{
  "arch": "vit",
  "horizontal_flip": true,
  "embedding_dim": 192,
  "norm": "layernorm",
  "qk_norm": false,
  "parallel_block": false,
  "conv_stem": false,
  "pooling": "class_token",
  "am_softmax_scale": 16,
  "beta2": 0.999,
  "precondition_frequency": 20,
  "gradient_noise": 0.1,
  "lr_schedule": "wsd",
  "final_lr_fraction": 0.1,
  "warmup_steps": 380
}
Rows from block 5 of a small image embedding model, named by matrix and row number. Rows with one number belong to one neuron. Each number is 128 + 24 x the weight over its row's rms, rounded and kept within 0 to 255. All counts start at 0. Numbers have three digits each.
After each neuron's rows are labels from the 100 images, of 14848, where the neuron reaches its highest value: "patch colour" is the nearest of a few named colours to the mean colour under the peak. Only what is clearly more common there than usual is listed. The data: microscope photos of single blood and bone marrow cells.
# fc1: MLP up (model.blocks.5.mlp.fc1.weight, 1152x384), inputs 0-127
# fc2: MLP down (model.blocks.5.mlp.fc2.weight, 384x1152, transposed), outputs 0-127

fc1.400:137132182131151120134128124109116141129131107139146178116126157074103122123140128190150144091146164170139076118108108128055096083131113114094104131128107181079130099105128184128083135135130123143119060167146164133113171194166126113128113059117118137128126141113134142107156191106142130194139140139181100119150129116136188128129132127105138152075192175129121085148125120110143129127129
fc2.400:115188129103149109128129141184128124161130093129135115142151128139157126138166129144105130127116180112153131130086187121111092131107090137106143112128096147119108155122119123144144106131162119143119159134138079136167116152131118162150120123059144149130163219092135118084126130101102116128180131113115136137146137121186129092196123137179192153120119131161110088124106118129075121138130
patch colour: grey

fc1.72:102128130132107122106110112108097118125112151148139161138136140125124133129087137138105099169130113194135128155177084164155131088128145130141132209165138125183135140125115159125146143128129075137136096131123121129120156190181134138127185093100149104135162110147127112090096157174096134118110127108161131126140167111111117130156083189119129112102131140154141080136131123099057090132152
fc2.72:126107093179147144129128073119126130171119086173148144129154143129146138119065136199126122142130156140138132060123133098136072104118137110134129104186132132134112127135127126121165133132154113124151128130101116089117111140118112123150117129118137139117171108132109152127147113119155127171132126107106121128143131119127143035111105155135116108164048094183151142144150173127130152112163
patch colour: grey

fc1.327:108148127128137118072118174126142082143107147137118170137141136106171121120117127107102125121066149119125121093116128142134171132186081138125127137130122169135145190131128137142161127139015117149124103114080125133114112148141136108129124139137120134126150125099079133144170094105121144144115150183119117140113134120128164126145092182134154135121132127131088132112102148130165115119109
fc2.327:142130111176111155109167114128122125143152109137160116140139129193170103139128128130086125139163119138128148142120122140128138140122134124093094103170110117135120171105160178128124134150124089164123146127099097084131182155166121131121035123104136122128128126143073095117146143180154123122115149184107103115123133119157163208132154145117128127158158128172117134182150131122211131115096
patch colour: pink

fc1.348:125117135122121128101098113106089128129175123186144160177134149169149147126126118133152143124137130114059173120099163104155112127139101149152128126129142137144132116128080111143108117135099086119077160122082171115146135131091124154140096113127127102126116112169144125091108128122131165142109098087147143130126127123137173136117128077114140133126124121118125136110164134124146140135121
fc2.348:121141117149125117144092143112114197110168066168098168128126127101111114125117125132133147162122111173136159129149128125142110099127079126096131127138115132069133116104128098146146160102141142107170191119126128142145120141144092128130151129134122126138147108125161110192120134129127139117068127096099139131128126125146124093161167122137133110105104128109149112149125175130159126094139
patch colour: grey

fc1.90:137104122144152127103104139134176135129122138187225150138127128124146112128105106166133145145234108142128134107148104125143154152143144130110074133118128124128098124160134142110154114089137149175125138125100159180122069134128106124089138105120129132138127193118115119144154107167118117125125074104128155129154076133114113128106128132131113104128107122120098117151127128121147143142166
fc2.90:142128116121138151157135123121142142100127122096140118119139178110125102176157052122099140128148130128158106120103124158164123130210146127112120131161149109128119113129135143180140202123156138127151099132109119112124101183139127152081155123110145124089142132130174184121098072100125196111143119125125110162149093124149140153135130147120127129091109124116141146141136156090116136174181
patch colour: white

fc1.730:087116162153108132105132129129109118099109095148128107148151152147066138122126143115096129103068121155122097130189112159061112156093104130085128132080132137118087128125141124085130108130143122159114145118081152140076086062067114116128112148142128130131171140104113161133205103125113108127126113129120104115081138137099094130123141133111142157114114114111126127137138146124146139115122
fc2.730:122122129146080144095123114098154171153154152123149054094129138097082139148126199116122082124104178127118112128117102127127123122128104137101130116159133114140128094142126120093137123124169128127133113151117128125126078123089185129128088117124122128126139059130094188102068160128070135152127137151126125132165131154124145096117119136143122129129133128148079094130163122133124138115165
patch colour: blue

fc1.314:123153121098149125094124150103078125098128126150083126177118165109123101172128123124123109135194134128128138101163135118098121124131178182127097130086117143131147118100121121137110104128159108131078130164133108159127097135130118122168174128154076066143111117085135178159096119127151101133136137136129119126129119180095121093114182133125086111121119119132146172140129106100139111115115
fc2.314:098128128141117134124159145119128130124111131124200143126138127146110164150152127110132108131085136055181122109172113128107137142156142059139102131101117120132124101123174128127067143162158116131143133128119102118138129154133167126143087112126144103128101123131118152095139145152108071109133154138121115124097109132142117144130141097129130140158136121131138128129143151128134120186129
patch colour: white

fc1.632:113118131132154127117137107159114149150128115139164149132127132138155126136106128166144121112135200163148095125130160089136083112137141121147132139148135138140161131130217130154126098126143145127116128118108173103096163122170118110157118176125153100110187112131157127100131120128190139129149077060138107124146102140106165127120114151107131145088141142134120109146132107140095154121125
fc2.632:053132105136123128132132141192128132138131153065128119132130135124159121127167098150090091146132101114131121140151121116135133127198047113126098135108130104152081143123076121131165195098118134128128129125103129114128110140128132174097125120146151078113147128189109118070123126114091129120121127112128132129151104122130056119106154156146108054132149150110103124114135127129129129130103
patch colour: blue

fc1.225:136128146120125151114125140094138181085139097126136097087129129115111135204110112127161136117124096143140174134139129112117094112144125136129091063147162098089135147072058132186098118120119126124128140153160115150142131170129112130150125151128101131134096164081116125114123127115127135128129137116102129115155110140122116126131129139139108099146107153114103130133114112126127116146128
fc2.225:126154130141170126145094117121107134150124139118181108139145117096139087155111159115127088150125123133132118110134102156192120129106143083113080115147114131129137133124150140153127157129147153139141123183151160122122079131125110083136159106170133113124127100131140128150140116096135156130129115124131119124109118103153054151142108093083154128192128124109106128153129136138117129091120
patch colour: pink

fc1.652:131127124077131109142127121121106095131128142139109129128144121137185103128144187112129115134145153102135127121107167134122055116159164127135118124124113125133127176158116090150138123149126128123148128139134121084164110098130128140119122108135112159143146145135126148134138154126142105084127152123130130107140103127115138149129107123128109084128137136134141159162089179142121079136133
fc2.652:126179123106117210149142139141166103162115171122091174172137132095109129127136137104139136133121097151092140092053136091112146119133096125158141097141089135119150131115133126111078165134132151128112130125117140138157122121189207087158121115115070150088140095096126135125163130163158128130118142126140122104117140131165117168092125140128124111112138055121128128161121137118135154137128
patch colour: pink

fc1.467:125193138130129128124129113131126093135124123099143114113115127080115142150142139145132125109084136128116195124098135110128124124128079133152162100128071102154141126131112128122146137121118123124130125108086074122136119130175112202109122147109140151122132119165160118119128142117131070125126145167135128089122132144146146175127136178111102117114129119100153142144185161093142119097150
fc2.467:128119107140134114153142095122153127156123096116144134135167134085177139129178120180134122129152130139127127155132098133110134132138095148098123181107156126118120080141188128090119119128213075151134122125106094123102165084129132101111126159149177120159099117133118101113124134098224110135150110138129105157122121146148129113129137119164176155132150101132125112110116133138148091192134
patch colour: pink

fc1.691:167214123140149132143164143106114124119138120138096151120143123137104139160105160131178121137142145132104129135202143129117089073107084126102157125111148157172127174114139121134121124142134119135127154127106125114130123140131112118121127128235128128175128120171136130134158166167123126124144111129137121101169134112161138156134093143101110126069172131107115127117167122142106151120108
fc2.691:140123178135130096121114107115104128120124115129129124160132135120106112129133116128095148100134164101121153178147142111163140126122131116131148099146154121151137131129120131133137125123141136127152130139122144151144119124127105128149094143139201152131170130117076114128133138129136144135137146098125105164097155073179117116125114149150135126124130137133085113142125152085137104071127
patch colour: grey

fc1.531:127164150118124133152153147097106155144120128128128108134134148125219138110129153105187112129156100120091123113123142168159125126116117164129143134175079125126099150079136124137123122130148161118149133153149102112128136114120114123121145172120131157126162127135123127152097124138121120150143089153135130124110106122138123151129089085127134121129128201093108140132141066129112105128139
fc2.531:151156128127160074160142121123118118145113132139127127100128128100098126111116145094190109131114126126131141135137134139130129122126215080154106158137161166123088119091108176131135160110165161117131123133120171119113128148116127135101138115155093124089164108134126135125191136144138152129083127123088120178136113132073127136118106131120130109118110136107131166056128126121119142104129
patch colour: pink; purple

fc1.243:168100132128122125189118102129126103105116134171124106139132146129131117132129114092134124103128137134117101129140119121074103120100072163111160128087121135151140113155140112126130153134129131129144110115126205135094096094124151119128131110105128150168123115113156112131131133118129104082100129109144159179096094127129128141120135175109137149141152129133111126132148110119133104130103
fc2.243:128160183133123119128148119093122127154217101127150133131133144095099195114141136128123121122150094155124164145128163138125140078144146129093136161140134124175151124119111181122098134152135114158105112128088119140133119138145133089077132166133083140110138109123165126138120052128129107129143170108109129150126128119117164171205128123130146143140183128141116154186118129134160131113125
patch colour: white

fc1.556:124072128194120167110152128074101128147111170130164147139146116177122144079147111163150136148118113085128122113170166144120127124109142159133130117102112112124130078136135166131125172161114137128182158123083179135132110129150135153124168136109106130118146141114180129099154184114106119170137132124128132119127082089174139100131133137137123140127162104141126112124081143090144146128112
fc2.556:155125133121130156125077135121093130131111128037154101151079146136131154131154113173122145132138132110051119187132131150111138105126116073150104171145091099070144185125144126122124101147154127127106118129151121094135129143106124108115159134114126122128119084120121128122126121124107122126134141122135139108163122107139131102122131070122147187092114107197183143113125107126128139154154
patch colour: pink

fc1.594:104119125137131145127129137101144117145130106089090110143099156130125128143131153115121142147140111094053133139146130134143126136124127124121127128173123185131129138129152076086138143112192142126119159144093202130087137109131120146107147155131174124099147145132157093148132107137129170120177110170093118083122150144136083124164127136099130131059120138126135129160126135093123134123154
fc2.594:120121170128123187118124101185171109138128133137106148120120124146165145141145098131128123063151103107168131195128128126103148127181123141120163132114134197122151146127128163108140104152135127120071117110121099136098095110134128129136131114136144124100102130125117144117132127148139100140125131112145156129107127117134099208126106144137156131072154135158125175151087074128160136126122
patch colour: pink

fc1.200:146128129124101119154114098160171139127157097128098117157129119116134120128156130160090127128067143150066127115079143148138156133145083135122115127155116129110125117141086123102140119110124119128131119134131117105092147127189129101124125128118124124180121110079167131124131105141141112132107127128083132110099104146129120124122170127116153148140191117046128135172118129128108111122126
fc2.200:151146097080194167152126134129124129096085096126142112122179105135105143135132093168082130128151130083126111142118124096104120158087135073135105127128086120159123132114106158126128155124120132135241101172104137110162096128139129126120126110101138118157068101129127139173117122113159126131120114132130145115111128111132124135174134101112087150146132133146151133105107089126108108149173
patch colour: purple

fc1.743:128103121129152161145127126126131118126111139178126161122176088171146152085123118129135126129123107128100191111149138094053143148146123132176141117123142102107108148159127113125159110067109161133131133170145168151130150122133105135068081134103142087112097141125129095129138107170128072073107088144142123132162120139107145109124151126137136171112140166161084155132124128122115134123140
fc2.743:124100120103135137128115141136127143121130142124131123127172146142123134168128132141146101121140107146137157144092204143151130116129098136156132128109125123138116145110120141127082120116125174093138162133149135125130124078134128133130171146120090097105120127083115128126116142114162110132134091207137134112132164094129079141154142119126166130127160095137142139122117121152139169078134
patch colour: grey

fc1.622:122146166117130142139118125124126119150144196168113166128127103163134129188132108113122156090127127096079182051145124101107099145112124087101118103125132101086169136126117130128124171126090119095121154150132100176132120111174135173168144134121107171117083136131135129095114127131063120136189083091130114102118122122136137207094118151122126138123142135136113159154128106143144209124130
fc2.622:132127120119116122137134127141147123129143121137110154164125122118130102143139104138191079124093104117118134128108126127145176123130144174106149130092113117116119133143086087137138119143157102141109176138122122136121129164117128119064150121126166128154114111084142160135121133150155066167154106097103128147139168086181155102142134119095142128118172147107123150174145180129130131128139
patch colour: grey

fc1.444:120185120093118127124130128088187128125098142154139113156092118163134155120120141145123155135118126174165151126078128126128126137131132142112090144091124136130170138166126121118097117168128114105124149117131129137118132125160129118202058069123135088130159140150120128179122113129141125127119148143095167179141128127102123160135125074097171135129096127080134125127164088117122138083134
fc2.444:127126152127115100127124110127098139145113193124124125109131103101119131136093180138118130135128137095139111139127163130198120142146156137108115170171101132146124118148123104126151125143123090138112143072150118116135126144150121099125170126154128132128129128130123129107149088137082104134145101107130107127097099150114116110146138119099089095112153132155126119085094140157124112092134
patch colour: purple

fc1.198:133134094168114136136161121114053163125155136147126132121122124089151156123148128125150142152123125159123126134096134121121096127155125138104121090105083142134159148149149122114111100162098119126119157130130126158132185146112137094119159080085133078136128063137123135129132140120106110117143112156135105125134152142141126129140132157119105092154112130152108125132133144129116180129138
fc2.198:097132114163120103098116117134129130126124095141107121134111126127095143144139117133183142180100139130158099113173142109134103119076127103135128132073129125132141143125169128103108086116140167117162051090115135178118099128110153095157059124152117120125124144124093083138176108128134115162117134073114126193132113062148115135066151128139088132113140129142121146106221082152133134110148
patch colour: white