A small image embedding model, trained from scratch.
Model: arch vit, patch size [8, 8].
Training: batches of 256, held-out accuracy 100%.
Data: 194171 training examples, 25.2 epochs.
Rows from block 4 of a small image embedding model, named by matrix and row number. Rows with one number belong to one neuron. Each number is 128 + 24 x the weight over its row's rms, rounded and kept within 0 to 255. All counts start at 0. Numbers have three digits each.
After each neuron's rows are labels from the 100 images, of 14848, where the neuron reaches its highest value: "responds to" is what is common among them. Only what is clearly more common there than usual is listed. The data: microscope photos of single blood and bone marrow cells. In brackets: how many of the 100.
# fc1: MLP up (model.blocks.4.mlp.fc1.weight, 1152x384), inputs 288-383
# fc2: MLP down (model.blocks.4.mlp.fc2.weight, 384x1152, transposed), outputs 288-383

fc1.90:110099149130168126157090130111086127171110129146140096149135127106139141124103118100137129124088112152108127194078132126131128118124174128088104115207168127141105110126113118114128162165130093141107117163145142121120082148159119111125142125128123116111144111158177119164131128134112130157
fc2.90:107168129115135136132110113128178140028105124109123129126122136126108164107138097144141152088082128125079121110120109098119134152146130137108191135153128132094127123128129127165134131139120149159043095113129163120100091104140114122125134121132134177126172130130162092122122173096124106128
responds to: cell type: lymphocyte (57)

fc1.661:151131112135087131211129127101127138126135130162082103119154136121125178140124128151095129123138121128128171133115110138160145132140100110129115118184152112136133125124084131146119134128087133125126128123068092139155130137145124099133097129148133137127153118138124125135133192145132102115
fc2.661:087127082137117064067077127114102125127129142130130152134134204094111122116129139112148111087116124094140143098086130129160106143096142139128125108135086110157110108130129129121114088156115118124115143103128107164100128072151129094119154138128144136091113138152174134151128144204154128133
responds to: cell type: lymphocyte (36)

fc1.368:205106130112155098146127126134208148129101077128156108140139096099089146130141123126126100154141144128138105127168106142118109103078119175162158127077089128119132112153191110110129164161121129103134128170126112114124045134112129131140045127128108120119128180078088158131139146133116115161
fc2.368:132162124171158122118124120118132143164085146125125127133154103112167133132101114113121162091116121136181131103129169094126205124138165081131124127112076111087136127121120124127112141127119169157128109119128123129107118172113113129123133063092043135166182109130113156185115131153128128110
responds to: cell type: artefact (28)

fc1.120:128182128127150111127101184150129121147157179093148134073123075111130142021139091137164138129134085107109110169078107131130121127130121117148123134132123159136128129090107110151126133167128125133156147098132127107122155135138144098167125126114138090179136118159123122131139138128103158128
fc2.120:120129129142122115118142120118091115113121110133124108135146124120155136139082124102097108150182145110138111108079156132133157142099118109149133115130107140106090131127128135139122102135140117105133060127133108126120119064121124162133127161161165114111147144159127135082129112113139131090
responds to: cell type: segmented neutrophil (42)

fc1.437:127103129143109047139128128112123152138118157146128135121094121104152126086122167089129153084147115140110130158135105117128171172136114084095163138108127110125137096062132102129134136112133149122123121123151095127127132133153143128173111132129150147138173140134129122102149135091100154137
fc2.437:128131179113100114121068167166167113134120105126160122156128130186065125131069072144156133121128092125121105110122079132088158125146123159126129144132127130111145151132127120199114128126151111153132126115131118122132156134165152080150170163106152098132133134124172131153139129138111141124
responds to: cell type: erythroblast (44)

fc1.674:128135169152106132118091143110140084051130134131123066132111168169111131128127110122126106096130090111132144119126165129151143124128094087127119127157071126119131129129122159122127149120122117130110117124142126128107126143108139139140099152143117109158115194163108133143132135124126115152
fc2.674:136160164151155138145127161110128111120097134104162114159132090128132168222139133134131166138095132129161125142135144127130127153134144090128169153146126057127175128143170134137099144161108128130110116128110133134140145100123126102129110137117158134135105143160103124126135125162137129130
responds to: cell type: artefact (35)

fc1.44:160089164136159136128160146090149134128133088139120168127108189140122113128145051137126114094084114129095131090126122146129111129093138123124111140136134114096149112122128121119115097132109137116144142180140115126087139073120142126128115143129110162135112133091134117118138132115159147126
fc2.44:140088111137115159163092132128127128107076110111149127136130149180117107125109106136125161124129106137103117156121119125107061057175112120148129148110128129132161107121120094138094140137168134131119124127128162108098128087134110139125109138128125125125137153129135121126186130133174130172
responds to: smear: peripheral blood (92)

fc1.651:131135118133105128162125119082083131135162107128112117139170145127150114176125168098131156114124131113186148123199111126143126110098128091139144148118144126117148100133118083118177092140095085139121201137096123163124152140132149056127168147135142160128170138123150112114134176172114122132
fc2.651:085066119105157133110135158077108109109127133126128135122119131125132084079107147131131142114115147129183110115114086128124144116120104135119092128128155188184108121128126100116113137143120130129138127112194125105137149095139114129139122125152116174128103129113127132141140149143119130112
responds to: cell type: lymphocyte (39)

fc1.525:117092077120129082127140161105151121160122101127145130152105153125134127143147118133111128111125124158097135129139094126145148128136169162112149117141141150109126123120105169134163114127164105132122127159108164132129111116160130145084108127142127138143124121098119111148124152130121140140
fc2.525:127123134085150084140115108122105145111115126128160128124144113091129110127091125136145144127129139128132131075134134142155129128101179127175108140147116063134135153137110127120109125138125094070097119076134173127112097126124125160126113135152114120152091101114144160125118113126126079127
responds to: cell type: erythroblast (33)

fc1.320:126114131137143081128153178098098115128150134180097080201129158128131116086127126118130092155142128147140133110156135147148130117132115137187101095112171127135131106142132147125130127134126133135146145149140138124102128061130137130118118131130128120132128073121107145152117146127141114155
fc2.320:148079127123128148209150125100130125144101120140108102128122135089107109102113124073129129108142107151061133140131111114129124103155149152139102135150177110134142124135130118111128112142109160130102146165125099124100083129076125110126157117148114083136142126125134129147114076100123084157
responds to: cell type: artefact (29)

fc1.751:130116142125127099178151127175132118127129134116150078143117121124135135165126087166127178101137109103089135142131129120155135111108159094130128147109130128146122080018087142192100129114119144130127096161134133137129118128087102134119124126127128141132113118126123152137120129124151103131
fc2.751:122168110059091128114125133126102129135129122128139137087146181154131117091086153122131122111147160131136083127158065109123138121142136170148142127090120180159136120142199140129122159121124153126133109181124135122124095127091115107109088131124098136112118129152094095123183131100194161139
responds to: cell type: erythroblast (40)

fc1.14:116116125146134117162082152132130124135128155127070122113123114140184161167105127140144155131132131141133191136137112129129146132111109115144127127098143128137156128086135123141125105132100070121139126136096126150161138130126149134167122119125175121138187108142164139130140159128149100139
fc2.14:114163123160101159122132190114128133070134138117108122129146113138109119069123127120082044135124124085120176130150179127125114100097117141141080187126122130206130217093151115147066117103149148132159130117107131101140148137134110137121127136125136083125076128111122097167158108129127096103
responds to: cell type: artefact (25)

fc1.366:124155148055075130129158143142133127109138127123133135128096115141156133119128127122120150101079122113164113124128150112135160126116140094129143103136121145128122132127127130107139112115148134127155108123124114133151146167116129152137132134144117125126118111125159092129135108141101115166
fc2.366:127111118125128133078164155125073129126124115102131110113138118075125133114103085105110130093155087132122129141125117097114115128146145116128115129121138120188155121132136133092139116127134127141141139113113168167111159133144117145111175098131119118132150123084075127137152101115161146122
responds to: cell type: lymphocyte (37)

fc1.128:151135139137128106080141133135128116129129129144108128128111105113138127127143120125097117127133129168108058117109106129163117116126136147139131128138113121118123121159153151127141134133128109116124176086144132127128101127123119112132089129128181141098108109120167123122137152167071125088
fc2.128:132127159165175107140125143126108156190150130099137064173157131115123118124128167138131157140156071142120146139120119132124115099128138120132115102124123124111153141147114106115063137133084164121160108109126102141141171129133142128196125184070118159155141122172126145125131129115197103108
responds to: cell type: artefact (25)

fc1.586:178120177076127098129119125116124130126129128126155127129132114133123091120115131129104116151170112129133105090118135127146126078150117128143129143098112119135125096114137097128141131146125139134088156157101131136114125128140153117153111122143145170147092133176110134126141146135108129138
fc2.586:128130118138126148127122128126122130151128088122116142144110122186057125082112093140138062127131109122111114132134154174129166156110143164142099134157106124149129089100139130158142128138079133162111143118162131119128160110136170131173126118125103129115181127165132120104138128129163112205
responds to: cell type: artefact (55)

fc1.568:178144138134151062133122108131096100150138118167126143124113071112117125105126152098125148125118139138140121144133145113113143132120146183133083118109142129137153138142105131132128117131092150136128128128174128137135133121178102156136163149170110132101108119127077091120114129060155129127
fc2.568:108126131149101115128125117109127104080076133138100128127126132137196162133084129159112128155122112130066150144147128113095166137122105116121116123134128099127094122128140133127102131122112137187128125133129152184103122105126126107066138117162104145103132079117157140098170131130153120123
responds to: cell type: artefact (27)

fc1.731:131128114166148122125137137141120128116142133141100118078131139127111126131128136082086065143126093092135128117182060126093125128146110090122112119151127073111128116144132120090116133110147200120149110128166184132083142132131155138165121089124141128145017128115126112117127129119171113159
fc2.731:117160097109128128140048152075097129104127121153151129147117112167135124100095199130077189128128126110132132153148147127135122124131139165136129140133114185138147107127112090125127103149119145151126136142149157140137127131161139106134133233124148116123128063147136134143119140146106136128
responds to: cell type: artefact (30)

fc1.492:108118134131084157178099158095125107124115173143104130108129121156164108128124138152084130165170156117113130153151129094051113143106107146130110105128116141095128116120116103106106134122169121119109134127153128092125128117132120105203102160125131174144115117124126140127188140129121121120
fc2.492:136086141163188102144143126140149112162106150186110126123122120129127095115124147138199070139149174224129119111128121123092116191135135162123152148110096121098127119190141129159196143130126131104134123121094131143122162127131083177135124133159137126140150124142098152136141142119127138149
responds to: cell type: artefact (26)

fc1.675:175151134221131190096091167140128123113135119072143115131126145148130155128131144124126133142160138136151175125114174132153106112093126148117073111139079126113101102119144118129136055106129127158128114077116126146126171121131125081114130133142135187130184138167132183126120146128117130124
fc2.675:167101147132110190124103091128122118121134140149109131128089131124093192128100119155130137127130120133154132143129151121128092134136126130128140117137110161136134080122129137181125145106114156088121150134122128127130127128122138138143155124132137091089115139128135117106107127133142129171
responds to: cell type: erythroblast (37)

fc1.83:151087129101121133094087121129085169130113131148148163137099141132137118161128106141132091148115136118103144088124065129126127127128128123146099127059079124139137135153127136127113208127132132128131130030152088168127132178128126109125119125128132031126089119147184123110130127117099122120
fc2.83:130084103133072163159166141129163179130135134127122148128128117100121102137102138150097128120133115127185147142086140131094118095130124095097081118169124119079122122110141124144101155131140138134109089108117141092193098071102096139152138158096117105116134163133123149115136114167100172142
responds to: cell type: artefact (33)

fc1.705:091136129168134096105070110117128158082131147133119126126130105171126116091152119140113101121130146140125129139109134143124140142150114132130128125133174127082160109124115137109145144113140110146122117124114129126122154124152069152115119076129118148119105160055136128122133137145113082161
fc2.705:118138110089161124177110150127135125132132127121125126125150122112138094159146073132103108092138123149084123145147155143125182110176142166113121148042126140104145125091126069159093088128128049129138093090142108131125116151134133140137110138109104109126116150148130130185124163101151092138
responds to: cell type: erythroblast (33)

fc1.474:143128142165083126129133134129142127127125101130103113126137161135151105109123060130128153142101117135113126118127153111156125125128075130118123097129128138156090137176140133151133140105111090163135137140128138173150118116203138138129139105105128128115121104178145096181124131152102106128
fc2.474:154140127130109142089153161116109143123114114073067159106178092133140134136141129107120139115126120195120112136131122148135126086208119091149152133117105146162151121127134101094102199150144063141101115122174128081140130141120116114129132128134150129134165111116097090142169130119109119169
responds to: cell type: lymphocyte (36)

fc1.80:127123126134140119109121118123149142133080127114123114107164126121122149155178130134131136134146179128103124116072085137156113093150136128105165087148179176149129155150125110179126122083086119136139146109121146177106123153110117122111140125110174162111132076093135121141125072077103123131
fc2.80:109125102137127128149162125152118110126130122149125128128074139150135135124158131096151073157107121227111104123168143147138095127100167127157167115123159135116114122122127138128138116133144116105153120124121130116128135130084113126121129122131144143133105107118127137142128105199114154119
responds to: cell type: segmented neutrophil (44)

fc1.41:122129134147116191119118131118127124124151152146163096101124127162131115124131127149155128124162157113121069139137119130127126142099114135123138134133163133114126100189094087144089127071093130126135166116116122103140122126122133171124129106109131122086174126127107130107132140169152133131
fc2.41:119125161127128159128111126137148131137117128125137138116105125123095124134145092122127111183156128077141141125132147134123125132132133123110139097128125106129137100144115148164121103133197139135086168171140123140056125104129117174126096097129173116117128069133116115076170115151182103124
responds to: smear: peripheral blood (85)

fc1.306:181135157102127095121187120130141102127098080110117120156131146113129156131138134134146139125190147111177126128132107085136111195075128152119140123121105144127151100140121069127140076116149129129110144150135122182139161133133150109097126139115153130107166104148141124149125131125108113114
fc2.306:137144098132132122100157154119110095194126104133113127094108136132112158125156166116114110138110095127110115114139113116144145144135128135132144110132126107126137123116118096128136113128119118082100157141075180142162109073119085103121149188114126151137104108118124167142123151106078106130
responds to: cell type: erythroblast (34)

fc1.628:106154142178102115148132086130119127116075146122141129128129101123123128137131139121154146107132126092070112089110136136109122138128136102117107103132137163121144126140144089121139128146120140138133101136152133189183098149181126132160130095122107120097112144106132125142114111137141121126
fc2.628:136141169162137190122132126145075118121124122136105114101107072162118126121091134135129151120132128158125141144170123129116129130109097133141158083148128129124114121131117170139130140119100221122129108131145117068124135143085146129105142184110110141139129155119136132099122124115134078125
responds to: cell type: erythroblast (33)

fc1.138:189133106103194155128124137145129125123150124187070112109116145121148128140129128106156124127136164119115106101128152182122109130148138080132129137122100146040108138124146158097127113136100140123129091176168112110163125127173110150195144123120132121126129066164122127132140162075131081137
fc2.138:144133137113123077088121171142137066131111120147135130185111125101045103107101080106090053145107153124094177131144111121101121130127144133092123126120118175132138135136042118129189135128132120136118149116154143162138138139117155098132135122141113128141127166122086111142105178140123115087
responds to: cell type: artefact (32)

fc1.756:109159131138127139096130119163161110116189079139116058159119134124118104139154138173144133132131128125115134130121124121102139127139122134102134209153116110102129036131135128135131137170118106099123139116057128157137102164088102114099132130109100137112147083111124132129161158132057142144
fc2.756:087118113157115145081144147122158143123127160128126118180133123141134134147121127144111126129160149138158117133148132144121082132161128125152099115125152111131141129124100115132138171109087136140129128112140067094128107128131163141128110129137128159128108133117091149172127140122128143131
responds to: cell type: artefact (31)

fc1.713:096119095192196163122155119182150133125129094127102119129133125178106095152107126113136124155136120124101128099146129096115117155136167119116113126130118118093091135141130154105130129074138084126130183168136129167133134129085139144123132122127177111181123119121116107090141125077092140152
fc2.713:088195106141150107132131105155144129099126116169089148130106136140155131068134160105128106132169104108128110099114134139139161157139076169162121138133091125137127104112150119081154132105135111134163133124130137127108138078094083104112106180136122059099040085112119124164126106115078171173
responds to: cell type: lymphocyte (39)

fc1.49:153080123155121126108077128108077157088072115142109126135112118106122144151119129158139087164157121108127134128122122122120125126169147165131125154122155122118131128129133128125105120171087130140138106131118088080119113124107115150166185110136117107143130133145090127113107167157101090120
fc2.49:173160140160142151128156149185124135076117125116138165129128137131169155156129129105124060146127099129115120096119128145121118144124177116153096099124128124134103170080129128119087106094124146128135171150172110116115141142128101130110117138126125113082116130120121127120166115134116166087
responds to: cell type: artefact (55)

fc1.360:127197126113076130121174121147124123127143095127149103126131113106121116122165152145115116116144105144117172139101126121119110125154108117206060176135088104114094132093178088117125126150127128116146142119114099045108128113172165167125135134149126105097123127094096184149130150132129107151
fc2.360:136136159113137076152100144133112085134142148130125123181105137130115117097130126105139163126151128168135130131115129127161177137099089169130135156113157108146149141158149127208119124136135125129118124119124091097136083137125133112063139128136165163163121128116119153128125138123132129179
responds to: cell type: artefact (37)

fc1.430:138133129110143109129131115187101144128116080135072126133118136115084129100142128101110122203147108128123178137150131157191079137117127116132116097130047140104120131118111129121120122126137135106126106128182178140130152133127155172114139147135114112131105126108134116173114134110107087132
fc2.430:106166123123138168138186133108128176150132176142166123122114153152125131130136143169124128112111149116141153103128134145129132107169139142127103115128164109178138124129114136111122110115179135137156130126149117152118129147158131136173133129128130106128114110085118129127136151134104205125
responds to: cell type: artefact (38)

fc1.241:091124134149133108125175118167192107127075146125128147114133105159106097087141142179131144098129141074124121131121133115153125080114113147143097128080116072076090124100114148173110115172070127130124122104119129093123121131127166120155130127136129148090122135109138131164148115152093070118
fc2.241:122104134129116132152129126113124113128124119124132095087060140116152101137146124143122139128099132160111105206137136146182064066117128135132134118147113119113136125162114075127128125144128146138128129161121160141133119125123134124122128131124167094144118128130119004110100131112148110179
responds to: cell type: segmented neutrophil (43); cell type: artefact (25)

fc1.393:109122100123115115120130138125168072140135130169078108143137154079127124123127144138130122152054155128132116132109120124115122138131104128112130095114119121120130163205138153109123154119133127134131126134112130125133113125156135147150131129111134127136128086131057128132150135048141165151
fc2.393:098110129150128094202108115128094158179135140136150116126153066131120112108120165133107129126093110152150130113128115108083138151126147116070143153146196119072133139146113094117128096140151141116161132119130132144097073121105137121117031110150143103126127163127126145157127161102130147119
responds to: cell type: artefact (28)

fc1.96:117098135133128131135128130094122154125137140154155127131127095166128126127133155131135164140144159142123129129113163143126091109151139152130117119120126125141122125119108030135110115129098130141155066131179119119153128126133141167095114140130104120111093077123157152134094130140130080154
fc2.96:141123140143090127130105087072162128139129123177118136148131128140128146144108114135106100121121122165137133103132116166104125140117125150136102126134122127126184154083180101140128140118145152146116131157133150118128104139161127138133125091126117095137137176128079124116125151115124121103
responds to: cell type: artefact (25)

fc1.406:122105127117141136140146097152105131150155084131114151135153140099124116112145118128123118105121133100119145132131139134116103170090144188125128062126128126158184158153133145132128119129101125114126194139145126127121136132143130047146106143127140121097107123103137129135126148121128117113
fc2.406:132114111124102126147116116142189140133128136159123129101247118144121128117131155107096164104106088112123139126136171150149133136143238109163155123109125117144119146130136116144132128156128117107204155175124096092131092120121127101122122117080129150134138148133117114111142097129128155122
responds to: cell type: erythroblast (40)

fc1.539:135083123084131124132159149066130132094121140122171175128153168083123150131145120128073149123127123124198127176139117083138124143103082135131133117092160154119177151137128149172128103116128193122109123132154128150057126120143130121123178162127138115106185124139128122132162130132120129150
fc2.539:147122122137094105131136141100154128159158143114107122127152140129179132123108138106101139158116120099126116142113109167137126091136124141139123086128098167169165140086112102126102131145132119098093131130114113097129107137107158047126104154149105109111133155166133126116161131178127103127
responds to: cell type: lymphocyte (43)

fc1.698:107153139124137092141111131128140122128126084130168104092164126163100119135090121132128097122134139156127148111103130155131170169125101148118143127130124127141127128091124132130105148144130090116120138076128077095143086175124088169146130132111142122142123131117120115128126169175128151126
fc2.698:141129128091093130127116120133119102143131069133135096140168157123118126130137110152110127144122125128172069127104168196135157150122152098128099138150177116127126142129100113122129125163191124130128109133121113129154146122133172113119162109119116128085145126131116139131180124131152191113
responds to: cell type: artefact (37)